Weights of a small autoregressive pixel model: 98430 training examples.
Rows from block 2 of a small autoregressive pixel model, named by matrix and row number. Rows with one number belong to one neuron. Each number is 128 + 24 x the weight over its row's rms, rounded and kept within 0 to 255. All counts start at 0. Numbers have three digits each. After the name is the row's rms in percent of the matrix's.
Before each neuron's rows are labels from the 100 images, of 14976, where the neuron reaches its highest value: "top examples" is what is common among them. Only what is clearly more common there than usual is listed. The data: retinal OCT scans (Kermany 2017).
# fc1: MLP up (model.blocks.2.mlp.fc1.weight, 1280x320), inputs 256-319
# fc2: MLP down (model.blocks.2.mlp.fc2.weight, 320x1280, transposed), outputs 256-319

top examples: finding: diabetic macular edema
fc1.530 112:110111105147129152084123129165146112146117135123130130124176126107149115134151140107154118131097152115140173146186091118107162178148061137119115128135132128117121141125139135173152151129105071
fc2.530 111:107140120169123157141119144113139110114117109114121107132150121136108123136099109136096139129160159149151134134150155111157131097142107129106132118118099125162148185162121134150150117153142132

top examples: finding: diabetic macular edema
fc1.698 115:139075154105106158123115141151094121140093106109118090136151152135185118140128171120161136103113153115075147104119081132136115137104120155132148131125149151167122110076137114121159117091111156
fc2.698 116:104136142133126158127153122111122133125125147144137143118149103129182136090185108105157099114100076139099145116112116144116178111104129161193095110169163115101124155167125132134154137127135113

top examples: finding: normal
fc1.678 106:080109123141172118131114081105136171098134093144095159103149132145111111160093165094114175149130113125121146092126141094136138147122043103070136168138101118121104120126117146144171120121136093
fc2.678 106:135114171129134151117172181080126160120107137154146085094129111171149141124176118133136178136121099143173131119092110132140146126153142130143125091088151104166111149132146115118121129129125119

top examples: finding: diabetic macular edema
fc1.9 053:100126100143133192118122119134158150123132124109121137127147114099132099087120136102113159128128117121058147089136134165100113131178119116154168143130134118111098140121123124132133122120170105
fc2.9 045:161139176169163109112135127070139154157145142132145103176115125129156178153137121140182154112120131091103139104108180183157158147115161133145136167118143120088169150141086106114120161140139132

top examples: finding: choroidal neovascularization
fc1.348 089:118114104086140141152129142110157132148147120127128115134128093096152143146127124173140115153123106111097119123112114159081148124144104129149137148119125129117099106151135118152099123096159062
fc2.348 086:142114131153139102098139100103134151136110136101087148128170125123148112106102093098124123152116131164173133099115123123093121128150150125137142135110130122132111150138113122164138144150121147

top examples: finding: choroidal neovascularization
fc1.95 114:148141129099185098179106154139138107132102127160171126137155128159118115122160131094157139135184121110121108128143105174143134104136128170045122090157101124063085127125060166107129155154151146
fc2.95 120:127098115167117148151113106138113108125138122126132063108143148151134109106118106066118104155089090118074109139072125130142199110156130162112138144205138133169147125134139093151138152128156110

top examples: finding: diabetic macular edema
fc1.264 103:152126136070139129144109136102146135097160123146158137126119122112173118132093109130115155119146099094146137106128148130100142148129144160096133157148180100125129146137120174170133136110173131
fc2.264 099:096121122099083146149145134135130099144153147136103093111127081125179095132151121154114118136091157130122115164114144104078123113127146118121154123145138126148136157126159141126086137162105159

top examples: finding: normal
fc1.347 101:135158127099136129125104141123109104173129133169146107122123082139147121151159123118180139089103108102165153144142154136135157152125142116119123083148118126143098139133090101113089104129112115
fc2.347 099:135132100151150087096140119139149183147144118147108130102075144128108098104133168163103119139154140114089104086099135108147099136115135134148134166126127142101108100106123206127090132151134131

top examples: finding: diabetic macular edema
fc1.59 098:147147128148125108096113096142130100169105077119110103116170122157120136134145113166139123105102159110115133123153177161110129120121129153105142121115133123124148134142125167145128173122175146
fc2.59 104:141099116161164138130111158089164157145110133089113111144141107124148115138082163171126155157178115114061167143168169141137132112107082089100145115111146112159129116158101134149117122116141157

top examples: finding: choroidal neovascularization
fc1.680 091:166189105135140137096148133131106126122147138149084133133178123133115087125135136099109161104100143094166133114120158123092128197127114105124165122139110104141144135091097136088124146141114103
fc2.680 087:167145119157141085109103128075151138143139136127138173114151127138098129139093142110163146120118126129112107131157129127115145145138106164158135130156158128139155142079108136148126117138156123

top examples: finding: diabetic macular edema
fc1.672 101:170122149082146129151132143116146111133165115116162127080145123102170097152121099096135158104144097102139173109128107106102131171132149172138146169115140088171106153122101163137164148108161136
fc2.672 101:106146144075096143126161135099120103189131152114149118116168116116163130113153106134123090104108103119133093171128136125089118130131133121181140132139128137136131133087162148120110139153104159

top examples: finding: diabetic macular edema
fc1.572 092:140141137112116112129116126140090126141181127054144099135164112119142088142120121118147123114145136138129128089163117159114117144153138148121200137137119128155130174123114126133138183113143096
fc2.572 089:172113140130116142111119067140122158167159117154103088122110127140122118146136143130153149110131150139112096161121163115106176179132133133117118136155151096114123104148134111126088100076153141

top examples: finding: normal
fc1.683 105:154142151107123126169166098140108147089131076115123092109118097067141137138105163109159120099121133128095101145094158092094081146126078123136126110121115114122131084136143115140113091113112124
fc2.683 103:110171124147099146141138123123108128124156134115109100125085152158121153145123143124097118119127112128129162115144169131127132103116140124106104134151135082174119126112147113114106136131110147

top examples: finding: diabetic macular edema
fc1.474 105:115164097114115183118137104149127126111160111144109070128159138107125093103133115110147107139105174117123096110135115155107064105139116131150122162127180121126105133062140160128126104109133149
fc2.474 104:127121168127123150115148171157111154143097100143147121149162116187146129122145088099123127126078131134104152113124173126125121107100160106136103122119135113123121154189118163127123167135128152

top examples: finding: diabetic macular edema
fc1.170 024:142116126131138116120137073143118126115115109120141109127121113171168159164142146126130153122158168125109132130166146106144171118096114095104130145142129130127133134113093148126192147130135106
fc2.170 020:114171116106151150096136106122094100097132143140094143129111134116120113154193181133131131117126124148131110121103076109111101111102122130096125100137132088172129162120098131101122120139128132

top examples: finding: diabetic macular edema
fc1.300 104:097116141155122190102125104116060125150130119120141137077124164104121140117114137111083132143144186100152140150145113156128095107108111171138118135124199114207164133121132101170115125111152139
fc2.300 109:130121139134165100169118137109143148090118185139126158089153138124128175173117108097139148111146145080136123081150113135135131162137132101080112125172095133070106163138101134130163132185140100

top examples: finding: normal
fc1.79 084:139154122144137114117129137135136156164125149146097102067128109157129127106144182166143196158116088123108117078124157109122152149147073113135138118151096109136168110150128132121107136101195079
fc2.79 080:122135104105128193122078110162079126119074156151153130176152130132125118126151102110089122115150156136124148147127109120124128133072124132116115080135123089113158124154136098133114148157123124

top examples: finding: diabetic macular edema
fc1.703 099:100104128101124111157132147096150096122110064145140100119123160130117152081108100116118119138171150166137092093084126124133121096121118152083120139127158135135121130113136111134129107081172132
fc2.703 103:133165131153134156098088130139151180112108140107132143120117090073108120103134134141149139124138110135141137135153136121102124163161102089191123099079135129081155164104118134118078086131087106

top examples: finding: choroidal neovascularization
fc1.114 120:130171145140185136131126158086108112132118108122141154121156097117117134151137163138177121104091128108124116155168139135111140118179097125109131151125137119123086143064079158133113129173138146
fc2.114 120:111142134104135140158152151125121122129158096174136138065149124121132112146119118142160165124093121113123145114115153117124108170097166136198161131116145130123140165153102137094135138075114126

top examples: finding: normal
fc1.251 100:111170167140154143123100121129129124129119132150140133100131141146146089138133126113128121123156103129145119114094158155143078130118114113104108121148129133138153121141096132145107159134116143
fc2.251 102:165157130158162149141116164171141134119133127140137070098111127144110089125143139143144081109130122109104091138092118104115127135134100148139109137144105155131124105151147146122114108188099088

top examples: finding: diabetic macular edema
fc1.746 082:143147114145109108095135144138110145085152146123162091100132114160124126123140123125158153134140185147127153116122101142124099210135129103083129119111124111089125126118148157121136151125150136
fc2.746 082:063146126135145142136127129129071155112132123148137112071095111154127084120116114154082148121170139153104139140096126114119111107141119135100124102137145107140103105123133143126111129076104150

top examples: finding: choroidal neovascularization
fc1.688 110:131132139126120112144121125130106128148167126116148161124169117121152162127144121108156125125124132091140120113117136091131171135135099158103136157186141144146133102076080175162134115153114107
fc2.688 108:122123093098135128121098123136123150123117104107136134110118140129130107133111095136161115151113070186126160117111111110139142139131159118146156136144096176124169150153093108123128119081130134

top examples: finding: diabetic macular edema
fc1.194 108:132108106138131132087129115121148119118153086146098109111144119093114081133124137167116129093113133118128125136132135123117150142162122141115169140128161120147094103145126115174123141118136149
fc2.194 105:112144168111092087136160150100117124144115129119106092138089141163137127114134129139123109169131112133109114129086112123126127117108145101134118157129099147130134107124158150095120107128123163

top examples: finding: normal
fc1.552 097:125175128123147130092133118100115107163168159147114096149124068113117130172153112128133119095108111149156148171176141138108125154161151088145111150126141102172107149112119110111105152149085136
fc2.552 098:141140127160144124117184092132152120115110100155099105088117126115115127120148125156113090161112138138122130122153098120075156127176122097153122106107175174159123126113130135158137120140151080

top examples: finding: normal
fc1.378 104:119176098092141160141144136183085161116140140132129078134137123131148125093115174083131124150130120094136091118160189095116103169124066106113128140129089119093147101127128153146138107101124097
fc2.378 105:066141141135094118163108188094100148142183128121156124113129141132095159120105104113125142121140099130117156116169160149141121143129136104123114107106138104143115135141124129130140147141146183

top examples: finding: diabetic macular edema
fc1.709 068:119115146111101138145131079104106133138124113157154104125120161104156129089117141105103144106147181154156124088125135142100122157108120144068148170131132127155156120110131139154135128114121106
fc2.709 070:195167124132079068110136107134150125121138105131087130119095118127133135096132167138103114128151135102144130093116148121097141137121175158132149149122105144131109082137155140126099160156118150

top examples: finding: diabetic macular edema
fc1.274 093:153101138124111107122156115075138140100108185124128114091150135109118107143119109128123129117104149145099098097134113099096143199155128097074126128149138135080122169134140142111157118106140109
fc2.274 093:139134124102100141147109152149119140150139118166121132135083149153144141125118128164119158129168132123104134173103110113141127108136138098100095095120110156143129123109181109112130122138087108

top examples: finding: choroidal neovascularization
fc1.376 116:089163114135161155155121155079112161117109107106155145130183094206153153144086110127140135130096141158158116133133162160109129141132129122123126139144148136106143150150108129162087158147191100
fc2.376 111:112155145094146140120159119092123115156166141150130139149149102126181117151137107127117129129101118115172129109149194106088099125109085079131124104107125113137121171137142130153144124131133126

top examples: finding: diabetic macular edema
fc1.161 092:119171118132115167149154139109094142125129121155098131133177126113132083112132123112159128120076151168131105096146118165138125116158148115137186126130141134122131122125104137130098107142145115
fc2.161 091:144129170087131121152140119129103109167126134136114121152130118140141153166115089108109140097176135119143122138133150137100113138093150109144108140120180138114117166139142132087140153151137146

top examples: finding: diabetic macular edema
fc1.727 114:110091146105169136154128109116145116130145127068137101128126132119150135109152104123104141132112126142113182130147113137120099122132150123102169172134148112111090173117076145137166150137127145
fc2.727 113:123117137068114182110106095127110102116147085112113104126140131096114133091165085163153147138113138139137082129088144150135075110090145120163130170163137103135157128130125119113113155147124189

top examples: finding: choroidal neovascularization
fc1.469 097:159152119099140123130110154114135097122108163152159132106123122137164084143138103098160096142073086146165137145130112182105143139136140126108150126128139126126105154132080109117132142118135127
fc2.469 098:085100150179135135135135105125168156106146090121094125134140130090116146082138144110101139114162167103094124142126146112119131118095123137139130150102147120146142119141112140137174133127181104

top examples: finding: normal
fc1.506 112:127091186119131166128104098130146139103104167108104122126177106130131090132133147105116128136076144128123122165160136114129144128165066121147160112148095139138160093144103102153106130107105118
fc2.506 113:103140118150128124117133117139115119108144162122120113120125091132148111125120177153144087115119151146143121165133135085135106123096132112125087151107131140083126140153111130114091107157110139

top examples: finding: diabetic macular edema
fc1.241 112:155136133147162120136098151166086158102120125114067120139126131098118126127145161143140150112134108140105122091150150136128154141148080122111151087149085070120154160105091110094142127145174108
fc2.241 112:117119107110126108132166077163104092170091106145115140133088147166130099121142120126130100103167165170141118105149079123110118151091134107097115108109136125145100135174146126124080130107141131

top examples: finding: diabetic macular edema
fc1.23 023:146145113131123201130129121126110124112142124113113100112153159106152111112128123118108154139151167132161134130127142123132126151175105114088140132132141122185152133076112140103133098093112131
fc2.23 019:147143149168098118122112122088151142088120148124129167104100172133121119174126146149116150127142163109126136123094108117109115134118142148100103143143114140092089154119125197117126098134114140

top examples: finding: choroidal neovascularization; finding: diabetic macular edema
fc1.22 102:134094194121134126155074168129130112125126134095171111095129146093113113103122139116116147120096131119115127165155194129096114108161112178132125124116157110147142151122107146131141131136143145
fc2.22 102:153093122088124098140094118147142144172160143102152138110153140163134168097106183109117135137139120100115139123117125130135108174112129105158137170133075115080106097150117151123080157179164123

top examples: finding: choroidal neovascularization
fc1.423 111:097112160122136107161147155140149161163116059110142150098133128142125133129128160161134130107131175161103106116135137122124087128155128173158122125105161121109087116090129147152121048113160146
fc2.423 115:117133081147131154131101087131108141089140113157148128101082122127087068138104104136125098148138122129121145131127122157145153114137122103137160106164140157111134145107120109147126178114136103

top examples: finding: choroidal neovascularization
fc1.747 105:123149113135129174107096144124135155116146147158104132107163121092119080136124177104166112134124130131114133142133121144087099112121050129158122125140154125143112111082136142142137115123100129
fc2.747 103:142152126116149102114108139123110142123141136134166166143125119147115184093181094093180151141098094133158168118106130080108092127122146073164090095100109100075179163139119119140120140132123159

top examples: finding: normal
fc1.58 095:127145126159128099127128115146133121151110137163090093098130124133149150146163164093100200144127096127129090132147217101132114146146128142148144114153096102137161145138117131169147117152158082
fc2.58 096:101144130150131143089092171114088145143086150125135154147164110119145143132141114110136123094157127164161140142127112168136143149128142138134111126118097096084133136080123139109132106163104108

top examples: finding: normal
fc1.510 118:128099139148170106135124106155146125123110097138104111134147147095129143136123164090142143127145146184097089155135137128137060115118103099134131104139092092146144144108117117141143094127161145
fc2.510 121:126150092134153102110093133156121132150129106138130098095111118145107129101099104143095117132146130148098086171109138111117123141122142087118123095122142093201125131193141108133100091134124146