Weights of a small autoregressive pixel model: arch transformer_decoder, trained on retinal OCT scans (Kermany 2017).
Rows from block 4, named by matrix and row number. Rows with one number belong to one attention dimension. Each number is 128 + 32 x the weight over its row's rms, rounded and kept within 0 to 255. All counts start at 0. After the name is the row's rms in percent of the matrix's.
# q: attention query, key and value (stacked) (model.blocks.4.attn.qkv.weight, 960x320, the q third), inputs 80-159
# k: attention query, key and value (stacked) (model.blocks.4.attn.qkv.weight, 960x320, the k third), inputs 80-159
q.149 092 [133  83 179 140 133  89 128 102 174 102 111 115 144 114 133 127 165 141  64 143 122 147 129 162  89  87 135 171 147 181  93 158 141 147  98 154 121 139 134 105  91 163 145 149  94 173 122 123 169 129 131 119  95 171 111 186 142 128 232 107 128 177 140 118 125 129 116 125  94  74 118 169  63 104 126 166  91 186  85 165]
k.149 095 [ 83 119 131 126 129 142 163 184  57 122 104 135  84 185  65 114 179 158 120 125 148 134 104 122 133 138 167 128 104 147 128 125 103 109 166 142 113 121 126 150 155  89 165 135  70 115  85 114 123 132  90 112  90 192  83 228 135 116  91 111 114 115 150 155 105 135 131 116 132 117 116 118 131  99 158 166 164  66  76 113]
q.150 106 [152 137  30 127  95 115 146 177 160 136  89 103 181  54 132 137 152 115 124 105 138  70 125 143  75  98 108  88 128  81  95 139 102 101 116 106  88 112 121 100 113 109 176 130 134 109 158 127 145 144 135 164 189 112 139 102 135  66  68 199 106 110  95 118 100 149 146  72 217 150 102 119 168 188 120 145 145 145 146 216]
k.150 106 [152  89  75 119 108 180 100 111 187 158 145  98 140 103 178  74 113 122 101 103 147 176 146 142 126 126 162  93 102  89  83 146  86 148  62 138 118 107 108 138 107  97 112  98 146 155 152 104 127 156 158 180 167 157 194  93 139 123 133 136  83 123 125 148 130 110 157 117 113 116 106 197 121 185 156 106 144 187 112 171]
q.151 095 [146 107  92 133  58 160 154 146  94 106 136 154 154  53 148 127 168 150 153  90 149  60 175 163  98  88 166 133  90  94 111  94 117 108 194 114 137 132  94 110 110 146 105  98 115 124 122 134 197 156 131  64 143 115 148 105 109 119 105 189 118 120  75 102  84 110 157 198 186 177  72 172 117 116 166 148 137 158 142 139]
k.151 095 [128  68  72 166 125 159 143 101 163 163  78  93 130  71 208  50 128 132  83 151 158 123 167 140 105 126 186  53  84 144  59 134 180 155  64 168 177 121 119 128 113 136 162 159  81 177  67  79 122  47 169  50 151 142 151 163 121 110 103 138  74 106 138 160 111 119 154 190 161  80 120 141 115 110 151 108 167 129 126 102]
q.152 113 [140 188 103 182 100 229 145 159 117 127 164 117 113  86 116 143 166 121 110 121 116 121 122 120 171 105 144  93 149  88 134 105  90 146  76 107 129 142 146  87 107  88 123 145 122 140 141  80 114 145 155 102 148 101  88  87 126 131 149 137 157 114 104 173 141 157 174 145 161 165 123 169 184 167 159 130 184 133 140 159]
k.152 112 [129 110 134 117 133 152 145  97 157 128 128 157 115  79 151 151 128 131 141 116 137 161 163 138 122 125 161 182 126 149 139 108 149 170  42  93 159 105 170  92  31 104 197 185 149 124  78 134 136 100 142 122  76 130 185  84  86 144 143 151 154 112 118  90 139 146 138 134 149 159  95 179 165 185 126 125 130 177 163 149]
q.153 100 [113 192 132 142 116 124 125 186  76 132  93 120 102 142 115 163 154 140 153 145 123  88 116 139 122 148 146  83  91 137 130 121 119 139 110 115 121 127 128 192 132  65 164 150 105  92 106 111 155 168  88 138 133 130 150 123  97 126 138  86  96 116 111 117  91 112 115 123 143 106 123 125 159 150 165 114  86 161 158 121]
k.153 098 [169 109 141 142 108  80 112 151 108 153 123  99 144 100 185 145  89 101 166 122 148  83 183 127 120 159 106 160 120  81 112 116  35 126 126 140 146 129 131 171 161 120  45 131 113  67 169 163 111 206 127 138 157 117 103  55 118  87 101 137 120 130 118 138 158 138 123 135 127 141 105 125  99 115 102 108 119 197 120 152]
q.154 099 [113 111  57  99 152 180 112 150 118 119 117  89 121 144 100 138  58 167  54 116 162 116 134 114 130 151 105  64 146 115 155 114 136  90  73 154 149 139 101 130 136 146 169  93 183 167 153 118  39 162  99 162 159 103  88 136 114 130  89 104 103 116  91 112 145 152  94 143 148 154 191  43 140 130 125  81 137  99  56 154]
k.154 105 [189 124  63 116 101 153 108 115  92  67 178 139 124 140 134 189  83 118 140 126 124 123 144 113 120 157  85 112 190 118 162 113 148 114 104 113 112 165 124 158 162 202  57  59 202 123 179 123 122 189 164 138 113  78 166  71 103 128 200  81 167 132 144 122 131  97  86 104 132 151 117 154 133 148  95 110  58 208 138 124]
q.155 104 [116  80 149 146 125 178 193 141 173 130 126 143 109  99 131 100  89 101 142  86 157  95 154  98 111 150 150 134 140 141  87  98 160 192  94 155 125 149 104 111  37 122 114 140  97 116 124  90 117 113 121 110  68 128 128 136 118 105  82 106 161 109  91 105 131 128 132 130 177 106 109 164 219 146  98 133 128 175 162 108]
k.155 104 [145  65 131 182 130  83 157  82 125 136 121  54 111 167  95 156 111 108 121 168 143 134 176  47 106 138 142 143 136 101 130 120 143 164 152 155 127 113 112 143 152 141 185 129  79 103  91 143 166 141 112  95  98 110 155 112  84 137 177 126 103 101  97 136 133 158 127 109 133  85 185  99 135 105  88 140 168 147 119  79]
q.156 098 [122  93 134 114 141  89  86 105 121  95 187 139 136 120 132 125  98 131 104 118 143 127 157 107  78 151  92 130 151 146 169 114 127  67 219 121 150 140 114  52 146 183 125 100 150 129 156 136  58 128 119 140 106  65 138 123  83 186 147 126 101 120 169  84 130 135 139 182  99 155 128  83  97  78 120 142 122 100 127  99]
k.156 099 [125 169 148 124 146 155 100 102 167 126 119 159 125 115 164 156 117  87  90 127  79 106 109 137 129 132  80  74 158 187 128 139 175 153 161 102 135 123 150  82 119 172 114  98 136 132 143 131 117 148 159 136 145 108 113 123 108 130 174  92 190 170 113 119  97  66  96 174 189 128 127 129 128 150 153 142  47 128 143 125]
q.157 088 [ 88 196 139 126 125 169 103 132 149 101 165  94 178  96  68 132 185 117  87  93 107 169  41 113 159 103 155  80 177  86 144 119 159 128 147  66  59  98 179  83 146 103 167 135 114 182 137  93 136 147 132 114 140 109 132 131 127 153 160  94 136 154 151 210 111 156 133 174 114  97 131 138 126  79 173 124 183 142  99 155]
k.157 091 [133 149 152 118 105 165 138 166 106 155 136 117  90 150  84 168 133 153  86  73 123 145 101 149 142 143 120 150 152 166 113 110 181 130 119  73 124  66 183 110  45 115 245 134 120 108 106 162 146 128 128 125 133 135  96 159 143 108  74 163 141 134  67 130 125 113 136  98 143 129 125 122 179 126 144 125 151 107 186 140]
q.158 112 [112  59 133 144 130  96 114 101 220 116 170 123 146  72 136 117  94 129  75 108 147 125 133  89  93 132  93 121 179 128 121 117 185 126 176 111  98 159 121  50 106 179 129 156  92 160 171 100  74 111 134 123  48  83 129 155 112 153 179 114 121 156 137 108 107 154 125 173 123  89  94 120 151  55  90 118 126 152 126 130]
k.158 113 [ 86  95 120 160 147 151 154 147 121 136 140  88 104 176  96 196 141  95  59  94 119 114 108 115 130 136  77  97 165 175 140 112 208 134 221 121 117 121 151  83 116 190 179  95  76 109 105 147 133 175 149 143  98 141 118 173  89 129 124  81 158 127  93 149  56  82  81 144 153  83 121 147 147 110 156 151  99 108 113 113]
q.159 098 [131 134 178 168 158 115 115 120 103 154 117 136  66 153 204 160 119 135 167 112 114 145  91 151 179 152 150 136 133 165 109  96 135 126 131 198 216 108 159 132 136 125 116 174 112 100 100 179  95  64 135 150 109 148 103 116 110 148 115 175 105 117 153 211 164 141 166  85 141 135  64 113 106 129  74 119 156  81 137 112]
k.159 096 [ 92 144 176 143  99 111 133 105 117 133 124 160 138 109 173  94 158 127 108 132  92 153 126 185 112  85 164 186 130 146 112 131 158  96 202 140 133 163 156 137 127  95 152 179 169 143  90  91 140 175  58 148  68 106 173  48  51 164 131 168 138 115 185  84 141 155 140 169 123 142 166 135 113 161 104 156 137 159 167 116]
q.160 100 [103 130 161 155  41 162 132 157 142 131 159 124 133 150 193  98 142 136 199 141 129 137 121 158 182 163 109 154 108 170 112 124 133 159 146 110 120 152 124 168 130 113  62 127 157 107  66 139 218 125 110  92 172  71 164 143 144 105 115 184 164 150 120 145 147 120 148 155 132 115 103 135 126 130 154 135  99  91 162 113]
k.160 100 [149 114 110 206 116 175 150 136 132 111 128 140  91 145 131 183 155 106 127 104 125  90 149 100 110 127 147 127 157 137 114 155 131 157 123 133 125 168 125 172 121  49 126 110 174 110 113 145 127 128 136 131 169 136 106  95 130 115 154 143 112 110  80 143  96  87 145 136 130 132 140 155 157 178 100  81 115 136 158  69]
q.161 102 [144 115 208 105 127 100  69 134 101 118 130 137 133 161 172 123 148  51 203 160 125 110 126 171  65 116 110 147  96 152 165 140 110  72 125  99 118 148 152 147 150 134  81 188 155 114 151 129 124  78 137  90 169 152 133 169 122 138  98 113  76 115 148  52 140 112 159 112 150 170 144 151 153 156 126 145 133  90 102 114]
k.161 097 [151 179 145 125 159 176 163 134 121  75 136 166 127 138 149  87 146 130 136 186 137 146 143 129 117 112 162 135 117 124 146 204 144 109  90 135 117 204 142 193 131  98 112 103 142 134 131 127 164 114 123 134 185 171 114 132  85 132 151 172 116 139 138 174 131  43 145 115 129 205 165 120 177 149 138 122 113  85 137 146]
q.162 106 [109 163  98 131  75  99 169 123 152 162 127 146 108  72 120  90 148 120 108 127 143 138 129 173 139 119 130  95 176 126 125 106 123 126  52 110 153 169 127 109 112 138 158 162 130 175 154 173  91  85 158 120 120 108 135  90  96 108 137  77 132 174 102 118 114 154 157  88 106 177 164 138 139 114 106  78 132 208 154 174]
k.162 103 [ 50  56 162 128  84 117 166 131 115 140  80 105 124  74 123 142  69  95 111 175 177 118 164 194 110  98 103 136 135 114 166  77 137 144  48 144 161  84 158  95 167 155 107 130 102 123 102 111 105 155 137 168  93 178 104 151  75 136 140 154 123 106 116 131 109 158 125 107 131 124  73 126 112 135 152 134 186 148  71 230]
q.163 101 [ 77 110 126  93 135 113  84 126 143 155 174 111 156 129 153  93 135 157 166 124 187 158 101 158 128 110 143 161 133 131 119  93 168  95 163 105  80 125 136 162 137 100 106 179  92 156 104 100 136  96 117 128 151 152 132 134 162 143  66 153  64 111 172  81  90 161 128 103 132 115 136 170  79  97 157 100 175  85 106 153]
k.163 095 [146 145  83 131 118 132 112 117 134  68 170 100 108 135 174  53  95  95 133 152 185 140 102 131 105  90 186 124 147 119  85 154 183  93 158 108 153 172 122 179 163 106 144 159 109 172 165  95 112 103 122 130 114 143 114 104  91 169 128 156  99 127 158 158 106 145 129 166 115 175 148 119 138 116 115  46 107  98 170 120]
q.164 089 [ 94 132 149 133  90 112 134 162 137 139 116 133 114 164 144 128 131 107 169 159 138 100 120 176 131 148  97 118 113 178  98 118 137  84  98 114 166 199 157 135 179 134  93 146 162 143  90 138 187  74 128  82 141 128 126 184 143  90  98 202 110 131 113  91 152 133 125  98 144  84  98 161 145 163 137  99 138  72 101 131]
k.164 090 [ 98 128 138 131 123 115 147 111  98 123 138 108 122 122 164 117 132 111 143 134 140 128 173 114 126  93 122 151 167  97 141 142 124  86  80 160 137 187 108 171 160  91 122 119 184 141 125 159 125 122 110 163 161 195 166  96  53  72 169 165  91 111 107 152 124  68 140  93 105 128 127  94 144 187 106  76 120 114 144 148]
q.165 097 [ 52  74 134 124 139 138 120 117  97  93  94  98  93 140 104 191 112 138 110 184  33 142 151 131 100 106 129  48 128  73 151 157 135 168  70 151  89 128 125  89 146 111 143 104 139 148 167  65  84 129 134 126 137 145 108 217 137 154  87 156  57 117 103 131 175 181 126 106 136 152 145  86 142 114 172 169 134 141 107 130]
k.165 096 [162  86 114 129 133  96 162 107 129 116 165 101 142 162 131 112 105 135 109 197  66 131 104 115  92  97  88 164 179 149 172  75 125 100 121 109  91 112 145 157 117 151 124  92 157 130 136 107 183 158 140 124 107 109 177 114 134  79 120  90 118 154  99  88 127 118 115  71 142 130 157  37 150 114  85 129 142 140 118 161]
q.166 104 [121 118 161 105 110 105 151 122 114  82  88 117  83 109 110 187 112 105 121 135  97 116 112 131 160 145 104 130  82 111 128 100  58 207 161 169 107  73 121 127 128 174  76  61 140 178 112 118  99 106 128 137 121 135 120 105 151 176 105 182 155 112 126 148 182  85 117 154 149 150 122 124 109 154 163 134  96 164 145 112]
k.166 101 [148 180 139 171 109 146 133 171 140  93 146 204 125 121 110 113 198  99 145  73 110  71  95 115 125 122 107 111 124 186 149 142 107 150 160 131 120 161 110 133  74 136 131  62 196 111 102 119 132 150 106  96  99  66 152  83 160 108 121 104 137 128 112 102 131  70 174 118  93 158 111 169 152 140 117 145  48 189 141  47]
q.167 095 [173  77 125 173 189 157 112 138 158 117  84 130 128 117 127 184  71 152  74  99 133 112 165  89 151 122 123  83  91 101  90 186 142 112 118 141 144 113  82 146 156 150 102 121 138  68 136 102  73 166 127 152 202 134 119 110 173 139 166 147 172  86 137 205 149 106 135 107 120 107 114  73  74 119 141 128 124 114 118 109]
k.167 096 [111 149  63  81 151  98 156 177 132 171 125  86 169  91 167  99 211 161  82 105  74 109 125 118 168 157 129 115  55  88  57 126 107 122 155 139  89 111 127 112 132 122 146 146 111 151 103 118 128 104 105  68 164  91 141 109 200 157  91 148 204 119 198 120 167 135 109 164  97 123 162 133 115 143 138 163 123 103 153  74]
q.168 096 [169 147 103  99 139  91 118 165 134 116 109  85 118 140 121  85  62 152 147  88 161  41 107 130 132 114 155  96 113 117 124 144  87 164 119 151 109 147 163  53 125  88 123  92 165 128 202 186 103 159 138 178 176 177 139 144  96 126 119 130 160 112  99 167 115 116 114 110 154 122  93 137 118 166 168 143  80 122 102 144]
k.168 097 [123  99 136 124 159  98 190 194 129 126 138 170 115 118 110 111 158 110 115  76 180 104 105 139  89 172 124 144 112  94  73 146  81  86 151 143 107 141 119  71 103 163 143 122 129 148 105 101 145 167 106  99 149  81  96 211  77 163 103 145 182 151 128 156 127 128 139 106 102 106 141 118 136 137 119 144 156  88 141  64]